python train.py --arch="wavenet" --dataset="read English sentences (LibriTTS-R)" --hop_length=160 --spec_augment=true --norm="groupnorm" --weight_standardization=true --stem="single" --widths=[128] --optimizer="adamw" --beta2=0.99 --eps=1e-06 --batch_size=384 --warmup_steps=300
Rows from block 4, named by matrix and row number. Rows with one number belong to one channel. Each number is 500 + 25 x the weight over its row's rms, rounded and kept within 0 to 999. All counts start at 0. Numbers have three digits each. After the name is the row's rms in percent of the matrix's.
# filt: filter width-5 conv, dilation 16 (model.blocks.4.filt.weight, 128x128x5, standardized in use), inputs 88-109, a 5 kernel for each
# gate: gate width-5 conv, dilation 16 (model.blocks.4.gate.weight, 128x128x5, standardized in use), inputs 88-109, a 5 kernel for each
filt.42 099:489462476464509554536477486457501478477513478511522470484491482491486472522518506491492494497502503481523498499524487462507506552509428527503486503493507532543507515524502524489521533517459503496537511463463473513477493523504522522506502513441528491528491502468498521497470501506495502538512541527487494512504504458493479528526509
gate.42 096:524508497528496475488434523483519474521443444499490515523537445467512496477520501475487510489498476531494505479495520497543492483468511515538520497513502534566504485508498451499482498529441503529528491500522524504541521498507499500503490489500505471550500484523497489482511523520523535529458498485518553554465513510521546534461525
filt.43 099:517482477480501447491484526484516503506497504496513581459492496486542511469523531487470514472481461482490479495553507509507526503501511458508479500501505527513478489494493429504459475506464498483484491489534517509492518507549510459459477491536503557513509460497557523512494491474479500492483531476475504515522501494516491490492486
gate.43 098:527517534480524501490499557498485509481492499503499517506523472499526507489489500565540474527458575467534474537501514494480481502510483531498444501490490458501491499512517480492494529536487550487471522534518507483520517490475503464525529488469507483512508480503472511510507495528485518453500486480473557493549513505474512483528490
filt.44 096:507510472503449471517477538491483522453496463518493563547529499465476510505514504488465523505495487523513492486509517486490490516520473503512491474513517472537490507486464502514525504549487503493525516501514471521513491494495486471549497487542497510509544512511513451502517505540496504500530496538506461480499483494497496511505487
gate.44 100:481497579514504479478491514524499500502511525512506473502508492471544512513513507497488517474507556508508526493469501494507470490516483528498535522521523504516491505493496483465497488531470493508515495553495537496511514464485503513540476471473503565509512505437481516521500546503519513495523497502479497541464515481525470494502516
filt.45 101:492499442487471522493552525535482480462529463496499511509518507520515491498513464521510476492501538510489542488486509492509505516500510502489496512498454507508477514525477459478517482513493509461481476491519499565490477483516505501433509496549507521470504508502508464505463499470510552518480517522503480486546524517498464497506492
gate.45 103:480459477495537487480463496513475531537528491503500511459527467524476498466486516511540516513499487525498489509514462510520477452472495513468473486490536507474516525479517514494506518514491490506508500510502514499485496486510460506507524476478534508542484507439524503507535499475490521495477460478537495510487521503523499506505497
filt.46 102:495523513458485522530513483485469472469473500495464478473469539503492501520493536483452475485507516515531498464481491496489495475524515518520477529502526547560489499486493551485506538485568482515496500504512480517488458511515489530495490501552498545517505510456546489524494506585492477484485525519492486506517483472474476512516541
gate.46 103:507544529496489504480481474459476497552519501497509434519517500510535518518519529533516506509516504452513491486507503486518534544533503499535536515508485529563484521489485474473474522504500498522499482528506504524525436485504472499532485521446465477484473472477490489496523515531553500505464423453441499505515533491491516538475501
filt.47 094:534505541484502477476449511482460488563503489489512424502502501469448501473488479554511503485471468521512509512363532514509489471510487495487469490535488497564489516501496509473506490491553499474487516523496494482497472454502506490497479510514490521494514526535464514505499513484489496491527502508509486501465501507514490505480488
gate.47 098:470494476502490550540483518518515511452528507489483481500483486479468498499496527543504473504487508485483475487451460476505489533492510500503554545478485498572523498508511397479496526519552518510498458486509520486491452484461503479481506506508521531487507507467524496477510477523530508483498499491481517510528514519479542536475533
filt.48 099:510461467479510439504486486504476494516532530501475473495502498496508500523467500515535504488518545470524504526492459489460466538496486496479551454501499499536485504515487543506479530462535522444488491477499502478471497528489475494514507505486495486471487485509530461500510505481489525488495550484468531491458487444470491500514478
gate.48 095:506506501498502486523471492489521476448501468505525545504525472501535502487514542451508469497521452480490501501539474523462479484491504516480508516542509469507505488491507510497513529514500532493493512566494533498506484492495501488496487494535525533505504513486487479480503517492552533477483476476467516505527517497496513482497500
filt.49 099:510489528500465531453537494524451505526473491536492530473496499499513514507513493472511529523466489474505501494554481500496487513499496476508504497519496483413502501480458563484486506465442450450530468525506460474487565534504485475574515501499479436487472450487536500494491501514471508489513529496507482507540520510485483552493467
gate.49 101:486504585495498461501477480478487502493499513519501521481519460533492490493477478466507480517497502532484501509514507504511513544498471499491537517499513454532503491519487495494467505491534531526492559520528512470508499496492502470451519519494563505525552531483579499490478520515510481502473485519491506512559555506528508503513509
filt.50 102:482521503454510497461469507471512504494567469556475487507518467585487488520519473503494508534544503484521520518503509511445512479521508496473473487514536514495521489535489499480501527508470533517449421502460486476458501463494497448480474500482537461461468463496505504474483511565489478514445465482541561524534477461500477505503502
gate.50 104:561500589500500483460503488499508472489504475526496450512525496464512503451479492487502538482496496536570489475514497545485475514527487498520562482506505502515497509500498485513516525530532514544517478530504508516508552507484485434491514469509483485505545490507507501475547526490505500474484483511521516517482486500487479540486550
filt.51 101:489508560528522461485477489490491509543516482486492488501508529503448474539497522503475483482496442487530520503500505499490525517502489481491440468516483532489481494495495446503500472512487495501485512583462488533518464528499510478563478483521509467516491497550492497497498475503499523512488518540479516504504513479527523527523520
gate.51 103:497531549523463476494470488508501501491478505506507540508485500471467484477518495499497520488485483504485504472524480506518519585531517516508535520502535479495516522482465514499535493501495479491477508512489539507516598526486537480538493498511500500502476493541519482482482501548553455493495518466494512511499508513487478489525499
filt.52 099:464499504490504517479508487507539519501472495518523478523496512506479511494477510494473530501476490468457494493536498500478478500510489513507482511504483495461515493494519484496518473514486524525488488536498514507466467510496507494498496470490498536485469516473416496495489529492514467523523424515510487518563489523490492487487480
gate.52 099:523523466510522488521473517517502493435460479500494458494495500483505457485489512473498489469482461492495499489561495526498492581510494495476535518494504491537510508515488539492513518512504497508504520584470513498485503498473521506557493511510493519545498496503486479509524493598562505512504481475490513512562503493509514458496468
filt.53 108:480500427503510486493507508499503475516520512524496512448502502516534481514520523516509485528467490511494504509537508500518476551506517500502457503471499537604486474499516525470475517528490524515503501451493499477490502474500503516445515483486481468487502491513466527525510504476500523497507513487496479472500487483494484467533469
gate.53 107:493532531497518522523470505483510508598515481518502488488513466510515482494501497487510509516487509486506491506439481481496491431488496484508445519484499513470510511473493488506491484496480525515490487497535506456501564481460484488400498511492515485511513483510504512522504500521524490489481521483486485463436499518505486551481511
filt.54 098:496466470517525519497546543506497518517505487492496486519514488489475493476537486526502499505532448466510524516495490497498510527518503483490448530470470512457485497490502522471467477464421497480498518483512522499491555447517489493574507500445510561490509531481488485515526490478495506514525552523526491471458481503513464515522522
gate.54 098:496496498560531467529451479513472492538497492539496443463510482524504538464488529549522499457461459504480516490493519495511467458507515544514509513506482511566482507515508427494509488507530548535492510570490537513530476497446467513461521522520543461515486504501421494519495455476488476492496516493481502516511498515502506461494490
filt.55 104:508522560488493537492495545526495500510434494493511506559477474532495511505533487498553518485498480488482458485472489484487518442472471482559486506522490486438486530510498515502486485484484482494492487512478502516542518517516500529467497489477481488490505490539518478498502501490521486456506529539497506532486473480535506461485494
gate.55 104:521466425468487491536502505484511496502476468499485524488474476484555465479537538518526526531506471520487498487514478488527498536490506525494501492516532507447489515511484424496496520482485538511514499495511496539506453536483486484517512539508505492471514497522449515483496443439499499466492536485466494507505482485521499520522490
filt.56 098:471508486515506502484533463495520472458515493482510544492505449507537480494502479490517497516561484465530503484544490534505512483485485512543534566470510539532517473516475476529492525519487472516492511479507512483463495510538490503474531518525483553504491502517532470472485516483489480478494552497491506526557534508507502531503545
gate.56 098:526509514491483469494496490516519539482518535488483495498519481496536470481490509514483504517503509502498489455559525472470516474519491476484532512488495509509510513520485437473490495497508520535493496479503519476535509563512469490549487529501515518528496511451571475516501481487530508488471456526479499504551498483463491537471500
filt.57 102:457495514475471510469487530493465478514473516532488566511488516503466519529519489487525485517480507493471525496484493488482516476501541510497469489504533472498477507516508520540503509505508490490516532505520515425512530534523538505538516510449545507482501463480508474498494494597502484504530490539491531507480474502559522449474496
gate.57 101:509504530530511493501483500498522491566501474557513528446500525487459522487523489493465483496477542552509473498471490484451528528463455480506498521504541507481513533536480506487474500468548504521477537554534496500556495471453463474536485444486527517505505457507464514483518541556513479504466467518499493562499513491482519493510481
filt.58 099:503523533468511514488509500469479482522471498535476530513495484485535515492520491513525521503515540479487493492571491477473497549530497514514442511476492486481522506498490578501502494475489506495477503555541488472524458532511520478502514518508491537504476510485404509541558515509508487482467471492508489497506514497510547474513490
gate.58 095:500516493513501523506482489490502497498462539521512438505487470441449465488475531516511501525496457515511513480411495494458535446503477518529510514523500538576516535507481451487521485514507492501474491473480528473495481512475506510459484507520524458489521503496499513486486491516512521500472548487472505517512525490466541452521489
filt.59 100:534480560470495512502496489506495501498509527499493552507467472447488491505465509478502494502527484501517469543532472481476503547507486497562521501500488464509535518446539513514494515523497505466556549532522550468550572499518474516512499530472548492515490535526520464531452473519490482500464495517508502482492488468473494491526500
gate.59 103:515506545501502532510518476503542470469505508492514506517496451470476482481504521517506450477527518491508490484511518493479525508447489513519572504492532484558506481488464441508519526515518501529484488552526505483515471495457493482515516479532507468487524493505497507514512511499535518435510462514464536501543495488499528505535502
filt.60 100:512483518475491545520467488508568480513509505513489516463498500484538501496501488501512478470479535487472511509535501488556461521493516482516498527495482462586492517516476520510497496473486472510484494436516463459532494521458550537508485467511442536479509505524521491527490477536496527511522539463510478505514539495492527538518530
gate.60 100:497506527509513512507429494482508536499469498523535501488526459508526473501519502544515506510525525495533527518486469480530503534476504458479532478508483528536505498460488503485476531457531509515492518542487482497487513507525493474478493506504531511489506478513462501504500503492503504526472387492516507511445532479452522572507461
filt.61 101:527466428472459470502574492480506513511506518492490548487457494506454518509497506507511476506525508506520485500540527470519522487505483496492457491498484462488496511485481502485492519502470501519508504523465478445535501501466463503457495511479470474512483513519453507522521502529491488496528495503551463489454481490487516551481500
gate.61 104:482511504488488497509498512487475451513516511490544487535469493481519512502476501503514516527463491463531528499511523496497511525503493499511520508503532493459496520500484361510491513489516512502540489466480487498490508504517544540450499498528518481519507493500577484504545506484534488540500507497462483503562517545510490483520534
filt.62 103:473536500538549483459492472514501550496543465548472483533492545537520524434477489489526514491475498514484546485515457489476475465521493416420525470480471502492504508490540490480470486479513505483502486452520480490432487448510516488472517483464451488501485492480477519508506509538512529491525510536495500508493472495511488502493467
gate.62 104:516506474506477515480461476492523489499489472504526476483492473488487526489474518488499501505510505509510484511486517457493504466450516523514509504496497471473527512462506511490478534536495516518517550535513520448509510459520502492401501456555529494529517467462499495493476524547509516479501476488494532529478521494529545553527469
filt.63 098:517523484489509521496491517526483504500493508507532384527498497532469520508438512521516494481489441469502516481455487499500481516506469470473552514530512468503524502467505501506517469510524488488473464587475477499508512509499525514489506511472512525470492497474526489498495498559532487478528489496510474468520483520494503483465475
gate.63 102:521492523537486512472450487520473455480479489507500530501511508497520501479500493478508499476520617514479495475540481511503473532529474487510482514507512502502522494494496418492482496488470513517496521501522522501489480517506495487533544514511523547518495524465426512478514497566532500517517526500498491523475518516521507510516514
filt.64 097:479513507484520482491459504492526477449502508531473540496501489499522477495520519449501500517492536471538493532492508495532478470488482520535565509492520460549530494516474546511504504480439492507484488522494481486495509515452487496440508479500495526497503495538445512481489523521500493511481530497470505495422479498524542501467491
gate.64 101:477494491526498503504467515506526504572511520493487541518507525494468497483500494525493505516495530502495486500424506499512506486522490487508561477535508493561509504526515463495518498496567509499504476537503511493492521471522507506445542500517526526496488496460473509496482539430522524499495439509508492528507477520502532561515519
filt.65 098:492466497488479527498570507515513461534489511513483563520522494458526519496489519525565465508497513479543486521552457520480478454480508522480471497544487491491464487482520503487464497457521528515525528471463516461505475502472458488476533499464482516487520479521514515466511545518480522456496462485524473496516493499543487484508481
gate.65 097:525517502502501474472413466506533464482509483512476507508494525458473444499510517470493468489482561468506494487500504530484497463461497491529473578498488526473484482512490474482506513522536522493537457477497500485482562553462502481469500493490475496511492503506494516521523535509483523488453473494495499510563490505501509483460532
filt.66 102:491511413520498479471530505506492492527496510512460499501496496473532482473494509519483510516507543469547500452432485508545463488466475501491544506498514496522484482494540464472512521454520499513495493495493461479511410506499481515439504535472503528534508476520399467521503492509491504526491513499496427530464515484486479441538508
gate.66 102:553496493469505497508506464496545541525519471470504528522501505511504511497496523565473536505521487496504514494421480492487496457508508482509508529525487514509511515528462421503495493499453520497492506494523497499495476466516496519485487477505523494507482484503435476503514538477513538471493537506511500522473502514446526491467454
filt.67 094:513543601466524495474517471509497537465505522486509518503509523514507500517499513507529506517506534526499506492535472520498482489487502485488492476496488477467491486522506449497489485464468500506521490479501491458519444507500515494425513515479500490507501526527457521539469478413501510512510488506503496492504493495520519441529503
gate.67 098:519497475511546505473542484494498502410492470504474542487508508501513484488554542466546533492481502510532489498528498476487510503487486513505536528489511490492523479501506564485463493534445500508492507486496517484506489517497502514498497488493553488498509497508602504505498511520492498516506448494496506521518469498491475507518548
filt.68 099:503453485532534474498496505469536491491463507502484481485510498509514511496466485519493479468457463493509466500512506542460511477490495474544512499512491543486493505485525507504473540511484498476532543494517498513515457480517504498476485523491468527473538501497496509454433441487499525562519546550483493471464511468483524496526490
gate.68 099:454487558516500459507524471510533481499521499514460486503495445471480521523520506499495558529509525501505472515500523460502489478513479500529509522511503560473485466520457443499501530515452536509496493485523496519486496500467509493435487505457544479487497513505533493507526539526481507477488503457513469529533491509541538528511537
filt.69 106:487524517537518503472564525469521487473495506495465437469486511507487486486506528484489494512468470501505477477524481511487474502487489450495524492502534494541480504539539530497523531498454540499487485502532508503492452519460513502501473543508522481511473504550533534473545553447509495502472481475480499497459521505494508542491522
gate.69 100:440469475519521517445438521501534456468489498480489545494500491498510478479525495494521505531515598462540484478517468486493493513530474500539480513492505506470507502499474476506498506466505479526516487493467511497493526507489501522513487471522508482480490523503478487477514496533515525491483538460512495497545528544489540543477495
filt.70 099:470445474523500521488477495539436489456511481503535477521531448514509502470480486499491487491487508519484522516528476528461504532476487468498481519491487521479476487501527488500503511487517499476511491508506494519476529518477511494526526505498509497503488507509492506546534469505506502483527522529550491501516470493478472485521482
gate.70 103:506505494469528511517467502459465508510450461516511491489497485471479482515491506548504485511501519536522439455536529486507460525471480549487514505505548492517526504502488494493475502548510511477537481564505500493472466493476462463467515440544523469511509512439501466502525484551486529477481515501517502508560523493472527518509516
filt.71 100:508481528475553519476466493470536500514539524521522464474492505520495502521485507471512578477464515502535527507474476493531504520517469472524542527484477512484534464555503452500469486541509488506510478459519517511493486486511492546468505511461495462491527537495543508475481510483504513482510501476468529490525475488469515470491491
gate.71 102:477513486493544469499498540544500509489488492529504483550502502483506500482495528513510525479531476484514510478494507502468470501541503495453527517446512502526463517467527452469494528502448484522517480565483517526494481550517494532444509490531524494564479467474532493493520508516493493523476504498508529498468464498489499498474484
filt.72 099:496424495488511559504497500520503531465457492519508483521500486500483514508521499483475470505481501482503516499498503477479501461534474501524523474513484513460531479494495488504508494517447467475518522497503506513479514475479533479558550484508508524438511534551501513500499505478478502481526469525451541532509536534546488459502484
gate.72 100:540534515500550487543501436497533497482513465484535472493516505485486475500540534461497497503509507517512489492486479520500467471479528537513545505502496506516479513444500504487505516511449553494487515501475494502496490548524456475510512500542487497491499490470525509503528493500479528466448428486513515478503491508536509481546502
filt.73 103:449511455514520547521505479466474472479535480548460516449517509534486501504475507471496508542498497499506471545476501521517527535526501481545484491571508507484497496485496497546485518541467497515507528515479520497494523451521510475487458519526499469492512503519497463481449523518487480502497528506491501483522474507522510488511501
gate.73 099:495492486547472466515462504484503435477475500500508538525471483495531486503495522474486517508497466523532513460569492492509488495506495502512533489521461501509489506510501498509495497485461506495542462561507509490480523496530508514508443449524509556454507511498505549492474485511500483485515500509476504517500493520518484524520518
filt.74 095:454512554504506479508513518502511523493469534460497470535522492507390554517508509477459527515521448506433465527438514488512497575509514489483513496492523493509502500497504494482501476511483516487509494463508502505542491508489501512474478517475510524510496492487532478494479559545522517530534475511509507519500468513492528464490486
gate.74 094:525500551510532489492469542458492454531541509505488503478477499511501477473506516517508480546516506520524499490510514516511483516499472506524495521546491494452519496514526423502526483499549532488510502439500523497527472510515491505459510453551527524510536517508551495494486505480510521466508465445478513477580527542476508474490504
filt.75 096:503465518493485508464480508460465494522483529501495634493487504493491492480469460528494476502494478501497517490569480501512497563487476513478485498476503470526478472477489491500489494501531499493498487480522491496477513493493486539488501490487517574506515487475553476505528497512503483494477528513499469509494500487503503502502466
gate.75 099:517491529493515515482464514521486479495473533514490472537499506488445481479507509514502475500495482514491485475477516491485489503500525519489470519544512490531522490494494511509495522455462476478501462484497505516484499503496498502535536511535499470501510529503463486484513526640483500502490481488469506513458493497469513525529513
filt.76 098:482519447494510502533516508523518490500466455497494517463515507490551524499507516444502524517502485529505490515477483496508494493507490533527504482495498502565495498518487552471475469513505523530509510479508510527526491501521485546445505501516495591503543499512517492490526462504499539499491486527505508507451503514509516465487466
gate.76 092:510489588478498528505526449462493512546485505531517543494491497511507461497471480526473503521485425509511496466505493496481462521491492506502501516493474484564477495518483456525487505510455530503528526480502490496485504491478473494485496502515482485497485447491512531494474508472523508451494514488488481482526522495487492482528492
filt.77 094:506506565493487505498517486528506527483511517482524457499480514505463511515492510494495476506491457502502490498541511524502509487498476492459457470497514503468492497493511431463489517489400492513525475413497501489504508491501522509485517519527546505530516519520546503519485509475495508484499448501496490474464491499525505414513502
gate.77 097:507503503486514509517475504481476484545494489524483500498512489505487487492499495543536503504502546484533524495448488496496515500495475504511593514511485493493491504485501412493486508505604490491519485437510494457467507501514535499472488506513472422495518489480539466489498519490534496526500468491489494502609500524501489455496494
filt.78 103:523517529521528472522520476482500508459537499513520561523525480498515491514542459487489520504494549517494494505517499504525489460529530490493485507519486461444501502477533472498490479493513493526525516566504502491482499523472497495483480516480510499490508491488509506482471515516483510517486491453495515467553513521518519529491509
gate.78 103:498472514520473485489497489487523477469498490533489527513525515507547468484515524459490515459502565503453496471568514516521495461468442494516517510516507512579532499499502499484524506507499527490529492486502498502528521480535471488537484462520511547484510520504488494510511500521479518477499432498515507512578500490500494476486503
filt.79 098:500508527492512480504500501482519516494502532501502497523502503518507506512487539511524484522530475521492520496492512516509501533478520491492540480506524478509491503523524433502513481525472507492507463467503512488495489499495481488498529474468486443453507516496442509507492478442489510525538485509513514503456483497519500518512517
gate.79 105:489488496506493497444487480463519506510539496498505557522487471482528466487482511547509511451550521485510500481497512485521490467540469492511521515505500496515505498502501483491474459489484507518512482466495508506507423519516482477481466488500507544524534511518532488513523510506499524497501484513475490543561488496502489498532468
filt.80 092:485490473491497482498505490516482495515483486513517582501487487488551500494511505485517519508507523498501506488519502505513507534489507491513565501496507492469497495529507542499500497489477485500486498541508507512513511517502512498456493511476494632509514490504481489479477471496509514481502521500499493503427508503485475546509493
gate.80 096:512490449520515493494468510486494508453504500501491619500493487493488478512497511474506516516515514528506485480525482506490485522486528512502538508496498496522506512510515481504521483505496482485505517547492466521488550496506505491458526489485491448509496495484438489499513505506529495493504533483487520519463500479499490480502477
filt.81 096:505536517504503523504484508513498457492497508501513509505490481507504508501478509459498494503486477513503511510633492511496539523526506488471480523486514512418495516485502480517513494543461507504500511519503503466485564506519485490553480505497512537484485505494477490520489488476495492497514501523491499479543529482518504484539506
gate.81 099:503482481506502464502566498513491489510525469515509525498506478498526492488500493451483519503526426496499499518520512503524498545467497486526481511520499499554509505507496552472505502509464511499541500493504513497497478532531465483538511509525510476543499479512577518488508518521514517469483399486500501507500523495519497485506491
filt.82 102:503536546503507483488562490516480480433558489486516485514491485501500463499499499501514512495509463514479494490513489494491477452514508501537548528490496515522523516499505567471499500493481496505492519554518504529489465504526547530501478509500506484513491475523506520512477490477517485508470439474524505530503524506516516526486504
gate.82 102:497501533464499448473537497471524507459493512489483510513510467500476493481510501536499521490492455495501490500511500490482518459456479536487495506504488503522463489495488555491466505509465507509463492530481498471547482498507516487528511487503519619502525510450509518482488536523511513481486459508478506512486523518506470491528515
filt.83 100:495517547496530515478508535516520503493487511452463444518504524441507516497511485502517509494503452490510481542462498506476483437494530498516557508494542517534495565489477507545490518537539508521483479479491489447476425496488477507490487521518535546501481467479520488505487488516484481501480482480467519473434490491486505450485526
gate.83 097:481495489525520474475514515482500512536455479516488509465515498505471463511506514491481517525553556494548460449478511514475496442472531495513491538525496548557536520500535404487499503491486519508514521529510480500505484479499472458504514461518497445479506479487442501496538515511518479484467490487492502494478506527525504459489496
filt.84 104:487475479500494483528462499486545519456505540468479506506473523457544439503500476533491499525492502478512491496502516495526529528522518522490464473513525527468485488480505466485476515489502504494470431437502527502451486485480486498510481488484507530485491453521495503518522506482496496480465515470472478521507496504479473471491469
gate.84 103:503527562475505560522524527506488490503488485484487524495502470461525475497510496480543553495496537502522472463500487471499467492524502545537562496538480493562514520470480515489527536543499490494551510490495538473464503503504482462463524512520505528492492484518522497514509496523512499467482476493505500486583527507483491502504469
filt.85 114:508492466516515506455486525502455508531530470492475520500521536460526495513462512556525490463493469483518512506536480494532567537480510486490481486513493471454462467523507469496513482426519490513496550534552522512513522528501493490465470508516478452515467485493480517506508526485511496493533496498496479489481481497545497525471476
gate.85 109:515509521506500514468460532498485494475481460516483500529496457475520442506512527513526462501548504454497491447523490489453503434495479498520516495503503529492520532489517464495509515512484475485502503483484516520522525448537507489486515496535502521549491527519512515499488553506538505444452476512498520532470511518516537493524539
filt.86 101:509487488469443506527518504493527540421496486473538497542501520529458504511514517515504528499530466496549490511549510492471535502489476511519477507491516494480514479513516505531531492510486523499524466480513474504541510444494499516499486547497524501463521499512521532490497532540498482524532455519448509513544545501506512488478518
gate.86 100:513480562485509482547393536470492520476485510482493537492489489469447521503491485499510523501534448539501495498485494504477511561492494495475464489485541457498508514505478451520514510548426469527512512448487521485468534488534498507470559505500480522515495473466536491486510513469526522490521460488487503475578500507542518546503509
filt.87 101:524485528500513509496512477493508509477476494475510519500514508510570507514487471510494494488524531535466501486557498483523529553514482522474537486517501501521495479490518526478517502486489492509470488509454485486504544528509489484492477494493518535491474476517509478463508515523485489496516485496509485502509509515492480566518485
gate.87 098:502486489504498489517484489493459480504505499496531427518540494500409453520499496506495506555511490516479496475498487469507539452522480519517556532509499514473526523490517501479497523486472512514501523558513505506505500496496485495517466508518477440506521502490512478491491509584500510498498455517482505528509529532503524459515505
filt.88 103:486456456466527492536499500529534460475485501496542473552484519514539501511499477493520497502507523503508519496505499520466501482507507530498559531508477457488520511503483478477498460428509506521489562505505530447533527490516532480485492487489487487467508466468514479499492507560527531514503524513492512510471512530492490494481511
gate.88 103:503485485508502535558470489507531526510540487540472467515513497515534504495546508492510484506511540512492485481512519519506467531497483510512493492494522497524529495517484427501480492531511486509500552468500510468515524505493454534507513483503482506490550460486525512512485479464528522483475445478508496558543503502505450530517509
filt.89 101:550528523526510502516498506476492530487498486518473531496473526437486509490496538490546482477413485545553521502444498538506491512497514498509523496465491515510506511519482535513478513452549571507481556544505500454506577500459480531409480490511451474494490491545524468480526504513525509489515470512530511490518512514538505463509529
gate.89 098:505527451494501503514453483501478505563488489544502541502516518509485495478500534458532527493492503488510497514488525498513502523494501463542523525484509482486493494467508456547509485502488511531471445531507512483505532511498520525444489464538509570480482495497491502460479512505499529499467495468516518494535496480503511542490488
filt.90 099:500537545509485533486492500495491500490501496484525522466465514527456511499489471542512500510498479492502529515523513480494511504506528473495456492474484514479490482521474514511509502493484480501494498474502488495511478508500488504550495491472524487513517499457462498490461481466468489470491461512494483502492498474525496498482492
gate.90 105:532522527500503488444480510463530484477456505525500499500500483470452507452525481472509532522486468505532492491481499496520485503520489506489505501522519503500498527494527500514462500519481491502499492502537492508488511506525476541456498502453488511534500489493512527457514507479502513497457517506505500519539509509545463506500505
filt.91 096:504495512456487511476508500496521481468526519516527549500523502484491510524524485504505511486479531535489476506566481492482475522488502525507511531524490493495508495517513504500520504501543516487483553541489507494458569500484471538562509482489520486507496493512494533493503498444503500520487468496465499512570475512506534531499484
gate.91 099:505503517523484500485529462472504520460517507494519516532476525499495495510501550540484492542482560506494474508517523486517490548524499495483557484509512492539472543501480519479506502518477521491495532502505510532478493521508513489434515480522511508488535444492481488456535540514531491506512484482474506501503516504467474497466529
filt.92 112:510510572512501493522514512497505507499501512471491426504500522501427512465495517509494530489492469511491486502430517495494502482529495491517485502493521508474503494528508471497497488531461487492500502536501490488504504503492522503506497481508495516491493494491505470493480487525522502510497496527487486497475490499493492498511481
gate.92 103:519504519523508497493468463484509513514504506518489535496482475481483511497465505580500527484510503500527480481405505514505502481493517501516498497508507527439534492489503500506510520480558478498504500443508518499507433505485484496427478511507488500480500504504366496501499497487506507521516509465480520494466484484478531551529504
filt.93 097:476524524451495479498563504476546525498486493520503468507524476515554533519479525502477456492479480470477488507580495495537485489528481503471427497469525510466489521510502482490492487503438514519494503466516505471499476496531512492517465508515538509483535472529539481523501505508468497519478500490520461491477451472465520414536506
gate.93 097:463443462503537481491426506491501483496482496491506504468514489501439482489495492562520531486495570520568498473459522490497474536492522492518491542515493529541499501511467523491507520526518503512527523527530515522483539519524500475477447490473486514476489488519479495500485472522477515516510527494481492493555513514490523470507512
filt.94 102:528505505508505493466533461485521497549519453536507423519500465509501499520489498455448481517492479504515504518478519499473502432490473505498476496473498489490460492499487501540460528488462486510512486549545457501484454497472511485505518522537498488514489485511486477523521495481497524514514500480484540516448504505535480460498518
gate.94 102:530461480485526512494476521496512472494499522514503501529503471485498475477508492461496501492490535473494475536508442535497475493469507484494586498517523494492530510501510526528463502506445479475483486538513500517507469521499528466514502499530469494516524509504530497499485483536508477500497560485495485506504541509482501538485521
filt.95 102:497490417519503532500509493516520483468510493457509524486476498479536517504499535543499506501497570524498544490449502477538503516519485522430572518534472488541494491494530475510519486481514468498512521491518513449489499487487459523528487489496466461501492493481436512531521498453493523504530547506510520504531504496468489488473494
gate.95 101:474462486477520459486479531498486530506510505492492536515506489479439500500514504577572520496487485473487456495482527503494466473499497508522481484535539482425499499500496430495473505482543486478470535511518495512531525494517509482436503537466477424511461467513459479480497542452516512479465490502481500518480522481515553461522525
filt.96 103:491469467498540530508519531522542494473441513500509509525477495502527502525507521508523527472496505494471498466543500495494458517549479474498489517475468530472513516521514517497532488502408495503490504550499491545494464503494496487498531477480509476479507517534507512512483485537513525508498508516504493502467506499486499500501499
gate.96 102:472480546502490477491465496443475497483522495470496505496492476501430454492462469477516521506485517480503490494495465517493508485494513462496467518514533499482510487502505461500483517505442541509500516512516539495483495476522454494478486468500491447532518482509440508475518512558495490519510497510518470502522488489526461470504504
filt.97 098:482461434449526531491484498534518480509496490486518490500489477460529501490520487489476525457486467498489505534488475508511488550486496460489527511495496515539510480508504517482513487451468510504491521509501508544507471462445561529487506508449469523519487527520470498517511491506527492538521499493472493530438533522469513482458545
gate.97 097:471459513508574521507486472489494492532489428505519506479502471489527514473508496500504512521492466453521492500543487513481480534495491535499418481494506510451478451504501482491468490495481516503525487549476496517500554464488487487529497500520488477545506487473543544484500493531538521490481492492487473516578545516475486482510499
filt.98 103:527502545526435492502477504505498500463444512496458457499469517511464481481431562498518483482542546535469516543488478516464538510449513472501524494506500502523512522449513498497487537560459500495462544505528527459549524496535458516503471530504502531521501495490465504475520553499510492475527509509497485482493481524483553537506490
gate.98 099:471473524523487510492484521513492506495517511517492507550479441485468509463499479486540551520554495472503514490488485511503516473512484527531472497510491471496492484511481469514532501528441526492490520565508521518564438468576507471511474466500521538520483516501533483525553543479549531488490509523499502512595503534514515496492508
filt.99 101:507516469523495535469512511532494480499486559491529485490511510466507508498497478514487489472473441489502494478468501471492480450540538479506536500509493495524500525505492465510485510511490511489498497499473553520525480533501496540523497471506524515533470502500459496534544509466502535516512499513454487542478515508497502471496498
gate.99 095:463552457487490497506511503524480489444498469536484466477520504483487507518511534516523499512524500504523481463524522473488515504507541494477527513540476489471448560469505557479517476539503529533481527534509514506450515518502506490483491496457501493489473515427518491507461514558535500492483474498454512508531497503517493515477463
filt.100 099:452463471521566504495484512496504493502485469496496576543485528479422504492467487508495495528492472553489526498436550490483498427517531500495459519514486496524474482492505529493482468511534484475512479409521491509482479500517510449445477483479504406518519503545480472465489515500506512521503516544478513542493506490539507476514517
gate.100 103:488491486502434509488503539475500508473543502487502493511505496480500501506531549493528515489490552498476500496530485480480497484522458527487442496496505509481515477485526502532512509525492498507497524517489491476482510480511514497526493523526513460513518492474515509497506514500497530514510419529465550550488506533463487486484483
filt.101 103:539505487507511494502546513483508529512539499495504476524482539500507519498527488493541514498483523473516505477509546510484488534467482465503486514524493494464523491487497507537491533520518511518509481487502470461561509480505490498439507474506522524443509478513511531534503467499490494496492485525502454499493517479493503524508467
gate.101 097:434540515500533508484513472507533516489497499495545537507509486505519491506453485540528500520511472491523497500524501497505494505455501477521465471530547503485534522502512452512488532547527499497539527499494500499503483469493489508581532475492533513542520507513493553481493482521483486457483485520493494483519491508505487534457520